config = dict(
    spec_augment=True,
    targets=['instrument'],
    norm='layernorm',
    activation='reglu',
    fused_qkv=True,
    parallel_block=True,
    lr=0.00054,
    beta1=0.9,
    beta2=0.98,
    steps=26400,
    epochs=43.3,
    lr_schedule='cosine',
    weight_decay=0.1,
)
Rows from block 6 of a small audio embedding model, named by matrix and row number. Rows with one number belong to one neuron. Each number is 500 + 50 x the weight over its row's rms, rounded and kept within 0 to 999. All counts start at 0. Numbers have three digits each.
Before each neuron's rows are labels from the 100 clips, of 14976, where the neuron reaches its largest size: "peak on" is the class under the peak. Only what is clearly more common there than usual is listed. The data: synthesized solo parts of chorales (CocoChorales). In brackets: how many of the 100, against the usual share in percent.
# gate: MLP gate (model.blocks.6.mlp.gate.weight, 416x160), inputs 0-159
# fc1: MLP up (model.blocks.6.mlp.fc1.weight, 416x160), inputs 0-159
# fc2: MLP down (model.blocks.6.mlp.fc2.weight, 160x416, transposed), outputs 0-159

peak on: F#3 (55 vs 1.1)
gate.23:460514398569493513545513485519529552446414482527423571510475555557556422470576478568478528548556443424497542490453478505531415459518674500475483536464545586477487424496546435481494577482506524458455524504495545577437568471519523554496471425570532463570479496497468470471441530536444394446455544551420565459485392509558543490567436443403544501535508538492509522528490545491535504423531439406439554549425404521560471505464493548542556487521517463605423481465455507549564541567536468
fc1.23:413459557581558396617493500486469535505415502535543448485431491530438554473578466536540474564452491513420505501455603392485507469489496573495506493525432482482584505436453480447569367400480427455491480512541475529553504536525526622429525493501532451516462508505515486475524559496473500391457556539490492455447510503454646498439450574521423485500521525557535553510477453388545457547510408567469504486418506485513423478562451478508473447469472470497459575454589597495506553489511489
fc2.23:462401481481571517448602522477412506531525627487481515517502511401433497601517551503440506533385490617509547496442488547522464466474447404526557533504451460447468492424504539496538545528516484511529445530515556497592573562487527474444454489458475513542484473478490516515557391547537522481508531484503391632556596561544480574453552498492550481497437384444490389454459450470492465473511496442545447434425514510426483554529446501433485574513544543591473418508521534551507478470436509

peak on: A3 (73 vs 2.1)
gate.104:542530569507599520450527486472503428399540541487429542520467442512478473552477545492509493478497523532564452564486515474613537486536515511353455536526505479474531570396534475498537409476538491497520503541510399502487539538409467542487569491473480436432495479489566540529462563543481538523521439458485405571478493473382524403479412522497431592480500494585494380574511523448446460452541489506520518474421444545501441583428560429459518582474542553405503489456579459534524469544608552
fc1.104:535567428511430434539558521505478501477392452506424590531511507510504494506514490504436435480439458454574492574535532451477464484473431505384539485471528488487518495583437446452537544511496561492490474542575540545503563461508559529407523443514524448522515477460628610455553528489503574535500479519497454477487435445438503369441457429403521470537505574493514551517503465560360467463457594520538456573488519580582450551470409467530456463487616542402464498524442433447529520514521479
fc2.104:551542498371509489444500577467507563544534564408535471458522508460457505553502508437494478482496440554460490482495508509470566570320412524495451449477491484479477462493443532634497501541513460497507629485418483501469463526470507452500457525483490494567426595487573564546551501453526492499570578451561544464459520499511489445568543536553445468459494408504462517464529490552517494539493502583480553453440470472447457453590617467532564441608485531519592512433535452547575377472503538

peak on: A3 (63 vs 2.1)
gate.128:400530475546561546490511544476569553449441574512519437519408501525559480562480476516518531412458513530538466579572488396552595434494452545528554562525525486442409497465550536521617471420599520525471534405577425553517514524521501581479497517517386425534462394397589488447553501511407597486491428480501525431488490588472592521419488554551457520564520496536482466481444501480553475525474477591533436475535510484546425410444495491502486457509517484513459523500560562502456510479530527
fc1.128:477517588497533582577486500484483536567509411443557460506465485501450556522516574466541502543504604466485557493456469446483572529483454497498524428555462408519453590528455559543535500513439448452479540431497445477475491582439565535465582541495529536463450429470574558483549465508476474510515449464573519509551538467431435459499610449561428416501518485470552422491508453434526574555427572543536420435467587559495519531518446453512454458560537544466429561486413538437512505361497633
fc2.128:481530514564447524508489448435394424507379531529612493435506576576554461429563503470558491556465529548493549402480504429434529479504459542589472418469540508442517438540456453481489507593468525493433550539480499545469485536472560442489570449456560500647476490514461549460485532525447439526457628547437421582517418465487484494561575478492533535559539533527437407531521512464478458516484537496490531572376403454482530450508484592548483499548478513495461502504412500548525526542571525

peak on: E5 (60 vs 2.5); F#4 (25 vs 2.8)
gate.222:442454479546436557539456499502489535486428508574487505523477516533596523413530465523536517558614507421533528562513424517549551565526529536530472461534613564489553475546469519514513464636419436446483542486534502526463463408460463443504543417542559480591460457486485389456488609502441471526494476494574605491579402454471492517518479408485551452485568539473590434478436523457508577539460439417451493495486535451570457524536452505480522429490513584488547451520417452485435472497578442
fc1.222:523494440507520485601548420555494480507496499486519480441430481520461494461596585462475447537435454517407469438461531517518433584554551495561485503473441524448551447471447404425470472482476479545481545571552500537491494513563446486487474453520552444547577522621442541514550519615510491426553550593419490495432494531402512452544532481538547546469556510526493398521500638409495405535612501572551508437407483472483459578474438532514514475482508429537498485414510520442514580548481526
fc2.222:539422509490459501517472436496518593422447424509521472620493496577581517439510488427534645629463460387431499518486433556493506473462600441514473506404465492483470416453527442527558524576450515416470526553524528517504483457563504511586509509526551524514375484510560467496497543413562504475538466516514535425557498472383495508536553363518553494589472519479517432513524594487486506510468520445526515509491560504532552494516479507559491451519506473515451591460399516510592511431472497

peak on: silence (94 vs 25.5)
gate.16:551545564426529563489471529477527507409488552591445466511512495406468588595457474475480576557490403435466462535507438576488453467438607443463513547398447482473507540425557518515477445506503498474613570546551512465521480445474536478458461570544497577559437441425541449512512520506578560474603431424454462440570441499521538599541506551529560485497470441444446495521460546474483592466507454500557462481511591593517496514513459505506553550435572493518440473549533428577529430512450449
fc1.16:531466445452442526530408466642546494441491386541628490473507448462517495435549485494427453442439482537450563541504467452456453505529474513617455441505549545566546414538447450458467567508547518470537479472462558540547420422598492489460504531509488512534515551511461572480520506512560397535471459554551537525480496462564464507431409358545489497449478557506539655579590492577558483509506519488492497529483532508503535562466516407482552465453519522577467539448459553547512492457549488
fc2.16:509555494549425450532516505491522587520514417528694451477490454480487517418482516401475475535468497531446509478480475473424496480540439552549491429530553362591521520554388491467498475461434419494453541472457485551543480439458495445595454515469585525482491520522480443493502473507586528523498576521428507523366508486570437467557565630520541417450469474544502571546577525505516468488534635567518498539525519533433500523460510539548452471555457551506558461475510545512486522484423541

peak on: F#3 (44 vs 1.1); F3 (34 vs 0.9)
gate.253:482523446544539442546513450497507526382484498545481537559534537555482470543449463481623452449568367517537504490590597463502528439494631489436495526457522548464525502430560482466543486420576571554492489528553574535472601440503440512421471515506495437552502574518580461444428543483443517397480521542458483476459393471476571583494446516416474597560480486521440542529465489484545456494511545451448508549465503452486492427537552513489505599532501432538437544502524468547560452523612450
fc1.253:534544519495446527506520603537514446504565465465523540447621559443494491478407497535465437454546545510592486533418477576464481496434459508488507412503588545592435529523506599546390587511529574560441502481489531473461527561476486402528508553520485506421459463454445576509491490551510496573488523449543497593576499498613351457594498466500558539480436503419489461479522498468483526421446519463485477556513516525478600564500468532471514533481517491515564398577485396522468444562476473
fc2.253:499493482485555499527464496470608575373415392515556484551480481634573512475520467552592516548648468488532396545495500515505551472516587600559487543530520549508486459490501540511519504501497512483431503459586492521496504478460447569507565493506405462492463481529503448504491620475388536524493474482538581395473494475384508445430433445487438517533578548508522504506474535475549479504528499526485452534568541481625523505523506466555445409476570560423438554530468531469475535431482546

peak on: silence (99 vs 25.5)
gate.343:490382560510462513487496516375401491513425599448329529541520530491553581525570506472545499583514518505595582510470528494537494533474510385439535497439473524452464507447529529499503434499502435449554519571537545397508501559413482480436498482522502459539461556503542504540495528447545516489466515402452505481592502529410584507495526491468481493527487396437515540526484484418476577423516428436474564586465525491451524506524521495535552544494513486537470485561588441545602390447503532
fc1.343:439546489490568539529492449460554607438575493487459406491499471517491517499460596409572536539424407535486495520496457577512473487484616483524544556471424473547533575386482550511584503495420512482509497512548555460522415459548508559476501536442513568552425459482560452500451461480547497416555421523546549515494454546442508561472631556471499545582486524447507409442453535422549501550463532454558503494465599564507582465570480577522434471554517456506368510484474483535452558497502534
fc2.343:456558474466447516420406503463541542532456576451309505571468488496590537534428490559467504501443523412542487472583431565599486496454570424551497490445471500508492433469610491481505482462592560493516406531533505425546472505583549596477493541526510559513532482487566545492531421470504556474500458511490499426565485611563574524522542433508567493573440539535482580478448549569517507488467429470490489452522517490525475465468538424407491539405537409557478540462544511513507482530460449

peak on: G3 (38 vs 1.5)
gate.369:500479600382460581485584554395470574541447531419437598556447542510485475456498551524469465506513623565496503467553501423510489450416480500530505503493579522421498481541509537590586551532609475509484450456447401520519558542490584454575527479488508474523426527478466451524488492519527582620440544502417448534477529558532391403491439568548564523458467435545484477526432463501473430516499471520489523502502453444446440465451518509456507517560505521457513560501597580561528482445534498
fc1.369:556543472529456531498417531503462461514525422475518492483493466429469554502532524507460471608407433470404553525452448567474416518535524454486555495458415381458494498479416470469457478443471448530583513560420528477623364531504471491480454496573520590459508532501484543559615460452633449495542488471554439509531544500480560497471547472550554434529469459492482531506590553507548535505479488470516542434500604546508475556462428470565494466456518562560466582393467578514581534526460523
fc2.369:599424520457542515542503497500471468434506565520474534556413480459517532565491465488550574572541435464515548548428521517459452443447565469490421570411419613376494440414575481537520510438512480491571455610495589488551442475502475480418490387560507472557424569429504507482546552508502445461440533484523478431530514445440579469518409428489507541558624481557494468486467563489520494528511506460546478456451520420499514515506583529541521531560438534527471588481543454519556427518569479

peak on: A3 (41 vs 2.1)
gate.234:508521427427466522523586486483544591465516598484564510495498514602566482490463504560565539402519535487547405555571513476540519485443467495513421570486536615478428429497453506539574564500575547507484541470624540416486525533489525511520467476487399484521429409423540516503434464604442527526534473529501551450481490513531438443456548447411473520564459562434508510513433545475517434383452475460573461530580526470513515553427517510404489461592458424540482447494488442438449529525495472
fc1.234:568488454473470476488490490563534468461521551493519519502538423497509459469473465538480437505521415524496449560488505523519444514531600512440424545417507579544526408457543441488469557556589564531509516616463586524509510480553436473529408467554541467588470601529456531472508496556545509470541468557432448415482439478564531467593470428415594517507507527481474555526509627524533465416528466404515548536496481463483559527414534540521549493461498427580558415451577416481593532585514422
fc2.234:583464516500519504478519501495546455518538356454428565525574434495421538517499565552424544586569508405554513468381579519474407531469571427394498559488459478528512549429512525473403517437486508499558487458454514447489482514437525552473461580515541471414553495448442490495500504442564506521496426372540473508484525475516515502430478518467387460506501497472514565480566472554489633510479517493483547485577565574510528559535553461480580522386555437528468509557477463521554452412501493

peak on: A4 (57 vs 2.8); C#4 (27 vs 3.1)
gate.87:521595557507555508461515470482509590483578494518420386420556448570533520476527555476554468516497596482467519525551490416512553504477415482429519541514468446481494576500407508548587428532485518445460482442551542538484516577474490441536521594430441567409528366504568436555433428465510558597558485503533593604494469481418434515474544507467456472460482552427541427489496504448530511547529626529543400478524512548472509515502440587504424546533509493506545488544508460472481454488545534
fc1.87:506466511505476551522504511471597499473434446483559521510556565535435547545502499366578509449467480465540438404503437504398628414516507560612556430404442501563550534525559478472481450507501424494460472429545541566543433508473488500463563509432504521516530551454549399422481523469461604450569471489613451548527481472471529515525494452448507522571480457532440534533517422533401493538559459454460502544467461528436539495567533504531469547551443504447451594482556428513469487527470616
fc2.87:545545431561458474480460579502564540452547494572537491571440482387488506551435459555449570520442411485445468507446442499487371452511531527539567447477500487505504404502399486454529519414543477610549480484539595487608579503557534541460399469604462553506521514461477504492538423537552440515482443539474465434521448463522494515526526513559504414607495501490476544532541452572544506538476493470539526511598480501571467477414456466505411429531577551521475526451544574494554549581472441

peak on: A3 (62 vs 2.1)
gate.383:579527502487531532499501489490459487425484538446429494529504458442420524503570444537500635533453524506476533457423660430533456481493502501492518568529444473465516564482465467521491437343526438562520480538578511510485540514461553540511456468485458399520514489563521519528499576540485576540410500546383373466400589467496475405495531545539499542482472466557475475616511433537512507490536519534523560444488464500544404435502462499538504533572537482541497474468661553501514558521488515
fc1.383:450546497400422544488512542465535611535418546522413491546603463413545516473517468520435566505487501440559593568529478464463554417448474509510524511479609509556437481588440474607537540492512527480530580496462568450532481439476473472507517546559516517511425472366525436586463517459516529523506428462542603520569389446541531447497540492462514461522451507438524607504555504551459590443499501414453569517579533519496476509490537487504543531588522512504494457489522447466552483428565408
fc2.383:551419447469456478502483499556442551430438420610516495582540500543563452465503443559465535518475478596483599501505460463473506414493448563554493429509618590391498414521479479529521521547610467530493574526412461524515473487471496457492532477481478507594436475521544502516533477488473471519519572565453545482567509478460460426451518445524504508609488475511471390562493475670540511553485520515472502488461485509552443444499450459532512492599531563530481535493338542533535475505579487

peak on: G3 (34 vs 1.5); F3 (27 vs 0.9)
gate.375:459453533432432532585584483463551625524465547504414520523505495595516488431551527527499528506497592456545573412565512399534486400381566463443470555486595605533502459511464524542549509565594487465471574505544493459456576506459508531528520456513534502574451465435505387547365511513434566536527458508410547552470424528512453403472473488456459550436539497463557496497458558418440436429512530495494517525516474433491487531513568540478520535527497455496508451519481517496487485448604530
fc1.375:479569395498425546554442439529527508461499412595510491499539400486570538535484451487532501477537427481495501589539470464441498483519487496477524484454533505514459447525431460539540531478415517509582552572528604489514399456575451469489451544590548606458476445442583479563502534458507445426501439533524553436551453423474583541558531471425547476565472547508497483455527619547546546478401571448479462530520565550514501478454433524571476465536474487516535535376497403427468517536476415
fc2.375:537533521428497510527533441504435372491446604552445508497432410495512480557466414494560405512543456474480528530536604430514562463470495462418429560400435509422525502450527450532523448420469523492584528592525555463483496486450467422496478445556502490444467517466561464503463559467467579483514467504450503447467498479458602484507415464522514590444582464529442473507534565404485545489514561561511477498507467457491494519475588565499547545511411541518531581431599415443530413482584456

peak on: D#4 (28 vs 3.6)
gate.200:510493487578559528559517407517548528459446573543429515469431520559469570608506445495554537579500437460586542480558546469517523493466590473427478609382457523434483493467633471445560417464491501534534493527536560538492515472490513535498485458534485389514441539494593505454412552487456524410430403477443455424486444451470574511524488575474438506493512477515420569546488541476473482471571458465471602537455528481528503435490504505545512561480507401546438514513605494544471423444554495
fc1.200:485582530529585478591554441479498577489528568464459490429456462509487537562535443496538497490477451567457496530496646413439439475466577468456507554472431513503563505378485519467539438406519545478472522583595556515503476508557516544446476511477483442442451499512569526528412494424503509469395465454410450547502455488457564450517464573425455523475495541544431516429552473444569487537585512518465567584514543561512477488509534540576462588610483477512452561474601484416544490441531503
fc2.200:539529434425514494528537482509420484571549466526428549445554488413501512526504546478473451518472484470457594550468497419464485524503370448476559455457501380564511579471420456478550476521446524568504596529485475475492616527478473462497452539419587565488566477507578411510537454520543499484532501428522544565478511406533527471571523606457464412439459429548484427480598430490538578551534577558446574454490501563403520506505529529530490538508489561430470523522441468529510451506609469

peak on: A3 (46 vs 2.1); C#5 (26 vs 3.1)
gate.399:492490497535587455548526429490563495460465578530498567539441462570459460561588439521534557535498516496525519449460570407522491437481502498439479601529538610497490519459582485501562459452544485515551495459457505450507582527432553582375505492473530482544510500492500511439502517535432484534415489499496457543432567486440548472420494495422428548453546511484475620625483477535453500433457513541428566581459522451574443515477473404465564593444466447563366544516595509544515479474481502
fc1.399:398488422566533473472528538486444465521445582423507489518508506464487451539494517586377500495393497474485486496528505489556463500502512493542514565449512510542479487442468440412550555395596465457503474483494449545620562585505483548504441491608474482529442494426484527499583451591555456418455516579498491422586481598499614525444495497481490422494456581524482553557463462519599519522531413522543535526532505518590413385458530446505515490563576517509525455527551524487574534547510470
fc2.399:532440536519569467494574535557485443570596468519464496377524483489400514508571509502430449445516496447521547462470565478414450531489406524428529553560458534447512542469512580520415470428472530403516608492447554555450606487371486457438542525503495538461604559471406504415502533530508450446456482408537498593537457474522528511462450534507343476473565477454483548499575480509475505464518485495464562530488494454409486576610566499470528572456473491488487506520487512530492467468507526

peak on: A4 (43 vs 2.8)
gate.239:534497576457580547492490522443501556474484511430533455568460498436421638591531508513517591537448438494492418551518547504512540450468559470543540523456436484475483539463548543465542478393444447451578503488515524412568417518522512587398497591524416590521494552434573503554534445478520505419532448391563455490521554503412530551410561489452411474583492443438503522463536471430466573515460486473528478496500628472533500528552458485462481485473472475517405558452496505453480498435447506
fc1.239:513444454533483465518362554627498493519504467487593421516536546537541434490461438535471549459431475492418451491534421443471494489595445647617444427557499428493533465551516473497538564513515500505515505474467435570560434420549525544553508494495521559604496522486524549384568482488460510481519517560530507474511491506466549559406476421548549505538529534548501513528463476498483469559461439588490489442432528477487418487507506383474460494455543524498572526419473579422449576535463423
fc2.239:519511492484448529496494554507506558470500445473769461446554523556503473471471507416572451427549508507564540467542496478435554516450465557537504401465537550544478551525453545528393512488500571548413516451483520542387525512481429468485509594445511502534459491457490479504453568427462458490466563404571526577492465483500410518570486454508469535533483464520424554519506465548468547486543588497489535591516465508541510514553549517471511587519486545472460531538357434546505427493493524

peak on: A4 (27 vs 2.8)
gate.51:593523522512582403505504466617502438515526493499487521534472465457506477557450420534574461456582414570520444474534597520495478473555515472438519582419450472562469545510655544507455409500500545505528461590537533547447551446499462534461482575509557589477586627437580477480491429479487569432536466433548458552477534483445566581430391514427457518471488485488465537451502480502470525417507552546532449495536568563521511480545530528472465601454460527483426524485512431495535450507504470
fc1.51:616490488451515466482494464516487444503556552445485423503474455517541530585429466438518423461457466549480497546575523557547471512504582449490435555581531489469532525365553528521510505504492506443567489513554474486537487497512386523438538544555571569457558514510577482507556478505479435413508456432569493479488598558424543612437431491485462449415548493483539485476437548464461441551527572576483398498489567457545456566568554486485473479522495673427466527501516453506498495501611554
fc2.51:483543481543494506493540486480401462520550623433498500474557498430477450537460562436456496465448434566471525466525473466528453459543429392384574523385438427502500516443472492444475511499561470483511466594474566536468473559583520464473427537471537525499578446496517575542514369464549539497552498551509422591483473597520503502599562465528552537528426406490519456492511566479499470487488530535493551516457538534356483493417500601470507548565508398490508486555530452482564548480538441

peak on: A3 (95 vs 2.1)
gate.376:569466502404504501540422527516486484488472555542516445583472562527541479508477477521618532522610455494592468480520498547516587547470553550452397516574535584463480478536547533573488495542413508450534505509547502522441567394473375451486536418525548553530423492485502378459445567462435487498522481477566599519534447458477479521521407446509494519424557483486538462481457538463438495527532565534426455491582506427552494499523595535438478505520463559449530437479463409492419472548616465
fc1.376:579570466489514436650504391556509516440475508535538455427414457514493537528517502466507453511515408446444442454506559501501446474553582479526499593444456507511507466448559405523499453453539474529550481608643542520521501491570503547487494509584453457493514478510519481544505541550443485382523417488460519379474503430440576448500490518472477583526531555528469554493548608375501462520589500509568460452486523512509498511458537503557504451518512501525498563395586464463543552460470587
fc2.376:554405541501487489559490468502454469507522476511543469542446445511542507528506546439520562613506438477381567510471479549465441500509571466463418548437473479417528404365517407464548535570428514455544533658532507511548498497522432452463480455500565501537395528499444540504540515460506426508563527495499546433547500496365520506503547400486530482456586478507481399512434611474513473520494496507537480490450516452485499565525486528605535477534471517509468581427400503566580455494538546

peak on: D#4 (32 vs 3.6)
gate.216:452547493621608393570493488520552449454544486544520532515556564572459441455456511480636376466497465522498432415570625510486439506478587511482466439541503568540465541502559508435462379537446560517476492538498512563387504533508437482393539467471486418555594500568450507463504568537491465440494519473534453527471549497467544532510463539445484542548517546527479505512447480510508453479509518461487500540467513453501482415588500503493508608503463429493379407557486439552497458503518536
fc1.216:490485445446462553498478589523492541487481536521491583499621545440488480436454445455497505455545523524628576431450510475501499398448497494443529488473564489577456569529541500535440536466546540564450442476447483486389572489508538468470504567427546546480465493447539494515417486491526558561444524444508475551530414437599382539520432467515565537553472437519423548556565423530467500459541547408417513603515471523486526482509585506496533629472493471518561468613517482529516470462546414
fc2.216:549538498477521449466475452550602605462517369522562482468450386588556491429500537434515512497582475367502537480497538446534524504548555541527526491500525494541506504500494474513541452485517542557386399411528473497452484472565457546477546589463537517450491474482557450462500553480409546459515414444487580451411446480441491476486407530494480483501511601528484508494550509518569545484542569567472483535514521524603483539553564429536432451494578509449437603441423500573559529447538562

peak on: F4 (34 vs 2.9); F#4 (26 vs 2.8)
gate.146:545519563556522437530563451437447459500450617530434502556444512531427546537529534545558466549593579544582499486536557496539537447425543525425471509556516475463509603518574485484561388448534538527516404480499481479448536559349593470409547520463477442507492495545470442441550588470515533517468560497518473593508566484436508451465409532548501514520530539568511421490433486460437478482564549521410445553527478415522483556553415481515475562470493488510415518571524592471488514520529545
fc1.146:494503434421476542463405613463485511538454605490490534528474473338489426539532395491424617518489455449535546575483425558457499537517552477434556443421575486509516467504561502516429523524525462505616518545442503437498492529503426461440441458550584571564508509468474491484577511503552487487492512475586487457595538395479513499558501472548536435534482476402516552507487474583511559448399504462425565496530444482515412436454507496505516530474521544463454467537439457421553503520443458
fc2.146:461460499543548511519622473512434442516519527506479504468473516522420486453492406503540401420511473563489547452546577518446506521382403466460462442487548535411513559460559599565516460565536430430494595519468548518439511603395494418486562441458387447565486544486471556484474542574480425504515504515577453596555475534472513399527514483480497543505483454524491401478470436415466491574425512500490539459465564430475484497520450589516528574530429528489487515466512420479465489490549435

peak on: A4 (49 vs 2.8); C5 (27 vs 3)
gate.392:604543555573582484405433572560483392492576525544490458544498443502484546605406513468543414463519501605510467545499606572555524501455447417409465516535534410483489474481472551465466457526477561448569594506396522527538494479475404466424475538534568487507496579472527497507519431435499468430532441529443502501520559576433626497477467581513496475406470536527506485518457516463485522528486489554490519512521578528506386545503559514478514530459455553434476459493474484430506480543581429
fc1.392:543602483563461527434546567437449422485552515577457520467556481468526434504485446500475424506559519591538497570432556527399504507492481500471474423506561431544504506562494530520354481470435485495559510488470496510517445538396542432514548538520476495445503467511504474577545546441455452469462486489515550483522458393496514454489548605530458488526500511461407409444482457550571517569521571593449482495562469581492419509478525516583463532486524576392608401463504441409464515553539437
fc2.392:447463432525499479444491437515613587531497437466469444484558402570571526517527606522494459458530554547544423502567533518546517550459509491440480604579574559600400455484503554478541554531562549474444556447502458498465565478501471577473495555495497511470543468482560569480462503456502468490583407474525646461523431543445575482422534530474388471421459529467539565526389561569506474523473529468553528454568507475471478474541542465462400462459522496515470429554423463500500562480510516

peak on: silence (92 vs 25.5)
gate.156:511460481532558461499552420512482519498574507499342466560527474521490477412602469536509562595436491529488649514542534451530466517450488477428441520559524457481593462446458507522498447556423525442469548571474561483465495407509511443439575399502540558481514443484520473516417457461466553521482497504438546588493454438504467419549593536513532501409492582530540497462514580471476482485466515444498520477540521512506458557447483611529551497471458568553440420515451546506422595508606442
fc1.156:565530497447540448509482538603561465558535453429462500510520485518496452551411546442464465413532567522482482405445492449513486512547505558506546478485483505500505562483490457577451478468469609558442472364509423548417551469480488522446530493482568513420610509488507560533538471560540465546521543544559459543402639533593411563502492506584524491411537501490475555524492499583499460471541533567397429557556443473507483477513532467416483507513525524388485518587472495566472566589534536
fc2.156:413492526485483574499561621406482455508548561545524480467452518366506467520453441536467472437465552494542495529474451566515429509522491533419488524528552496520525524523444604527425552484505516469503479414449529523466536596485600485562439562529475428490503468440417515508522447592511494553418546495523523534469508483645390478493561488520541426504481480552502593473519498523556541497410449451423498489583440473486512515463522461550575494495473529582573417579509557476470580538375517

peak on: F4 (47 vs 2.9); C#5 (40 vs 3.1)
gate.210:572575424514482482442465560512578490467528550509432498518574575416503494525385536502561532493507527498612495455502519597478465555489555457434477470490518529603452491539575548507416442485500574594500439526427588453485559477523491451453440533473501545399532415494428535509497483532534546480525489404441451579529564525552456628576520536478524542539395527446486532517478543539445481425529542454460510540518469567518555490488487465413544537496561422491476391569457422526498431554470471
fc1.210:532512480536434503448427475531536549454473402526437422465541485538573545436534519457435585525378540526446493471503441513517468496568485498507549484563540395506561503490531472510544485543514476512430501459466345531563427478554515534533482505492602505506451524603541471467570463526550476546609500514467537482443495512457481511451463499596489500441488518472557436501513568544532537585523422543569480367462531507549457501524446409532484382430636526457534455428505553544547550438484485
fc2.210:451576491497507476512449459544518437498539593538464519419493590407480464586518441515555417456440523616478417518584479474533573548471457538540380470559494519474461502515478489551461524512557497599557573500512506514502489468554469473506538499455566465578483491516516484489486449606524484476526584572548491504375531523554545496565514558544479571485486499531522648546461474469508462522552502514523511492434469418528519421472486544355527528556400497529521385496567522471394535572496528

peak on: silence (100 vs 25.5)
gate.130:476439506497515552506522450434549613456472541457479493565510535496502593606503536427540647544417419488469443512590503561519501422465593492524511478464461553488497503508574576462549450482475449535559481483579502418511421504506527590451503520472475528587490452424605447484521453500546517418539454470558488489493546536489550584457590529503431508602478437466508437465470492506510547452454487448526473522422574513544523437551481462443536507483476402524345465537473540558478522445490581
fc1.130:397444546497552508490556463448489552517466606447367533542490566463530526568540534468635524572517436507597504493506555547529477479425585408431559543464494544475531526461525560527552469459474541508526498536578598503506531515442515488491520495537496438576512453462524424519403583453517578454434515458443473498541494569525568551556536517436469559506511492499472457444455522446468556436567438432501518587462490527529507437560507580558538553481484461519391482544594444581563418469530484
fc2.130:424510452479537444501434505566500557483463490544192436538501480521547500518482518541484497612424479488495417507477480581559537527543494426476561523449398469502473465476523463435573492454493512438459505518531496484534451526564522572508551461503456572521577450511521474444482402494518460487530493550525496405634501535546570494522558505518511473555504566481526421473451558618481535512487427460539548491505549507497464504427471463478463432516480487508532480504600544489473489504484501

peak on: silence (97 vs 25.5)
gate.46:535502523512626532493460420478523543436420569569447456552466432499514573645478582468511581545456433482479542485519572511619532463492499423442475576426478491460484527428503445486558384500482542504590449564578496538438517489523502573453498512411532539482518429522667522523459513448493493421576473468473509492503443576395535530544523544444517528542509465535498508485476508456456538551494505471407533535438498491514463497569459502570489582537494443529391493452481454490541432465515471
fc1.46:575568530511565503542521501550532539473529422541560532410425365518508528514511410524451466457567435434490590525436558510491544503551471438466487512503487481508529535473529456472519472439448539427473520573537477543525543475542485450439506474525586550377522460545495561445495544424426489460523420468427495486417451454435535416568433496508444474421549515560495503506617499472457524465491573495460514491558476538491535579526510569575506524497498506451450601432517429389592522418614469
fc2.46:367552467577502485511496413488432528504518558556657462418489535449538464487561495464515462503504478547449606577509574470517470479586398470448581507466455427506479536511487443602571373528479400555455494517510471537493562440465436453478463509406554484550490451556580482482450505483444430484509519540449501578418457421523497434497476554458579549432509508454517519443523490440528452498515604468506492468429498462446452461443481566504471575453433497477486482487477467566482470530590480

peak on: A4 (49 vs 2.8)
gate.38:451498525587598552509542408496512495395472477610535457403472470575397598556534485501543539501554529546481522518467549529456508482598434470499506546490412509414535549401448506437475453515464468517531516535584553554471490525449601447537546470492425473458552412573502448469520583576426480508455485511498526461455553478399492438513544484428462486490546508550443455516524508371577548517541509507499489468521525456543525523537378551527513488534436528603446494508521457456513482489423604
fc1.38:423523545559465522531577497473510565527614485516495457377495434583526467450433535482480419467488471504428460499632470579502509580524493454541460485572549472577458513391409500434552489558485477505477531509518449512494457516545515418585527498514422487517532417459513517555488472554506485477522505509521587491563493571472478511462531515508509521478514540481622423377407593432573483550474443525594354466559530444493488551473467551556488464593547522474536455481452460495446538494492547
fc2.38:534389535452565470505420517557440407500407537547386507625536553546435479508511446513540588573488500441545508470448490521412515417508508567532570493445459522483492495586573552474448567488436500509560476564475577453522497511411581485428534437535433529526468517428506468510520574416521545548486518470543456482654506432385564496478532441517466457559518431461459459587530412523491532508540480459533465478469526453476524462587467418501457536463510497487468462546487514504515411489537561

peak on: D#4 (40 vs 3.6); A4 (27 vs 2.8)
gate.30:481548551412488524543489455426476487455578445559534526401523491557445560492528403486556453449625504606495534609530563477474519495455481504479446518512522584433466465418445473545558572582494465459482573534472570467444482479411413432515573444464502571501495494533530520501476518481469477571531478497525589536464449458451463465547493461452398515491590455540499575516484528502592506485480529405474515555555523442415485544517448589528578463565405512519447543513482376468514437470556475
fc1.30:542436467509539466481457492571534510441422496559521581540553576468501491540521461522516580511507531520506550476467529437486544457481531540490501504480474508457550600440565491533482506505597541566503491492407508534489506446507560566384506576401581483559411564468507501458487430398528535535483535456461436584434542526575466593514480478562468520492481402535470587575539443552518525529551541467381565577395463503525517424568532470504529625457459486541370528523465481547523522421539477
fc2.30:469571492575527475505488459484585533432500499533587454456470488570556514463441432518532416391521434580445477487577511418538625418478461551542543442527530512458540560498564463521643466477591486533406498422523440509482508505481537511588600492490423493555442457498517432458490489576446536483523521591530544496442487519539504461489524457507500526576513595514463559476513432519564400522538473532478487492488522535579521414438481466523427515585523474488536570479507592413417553495437540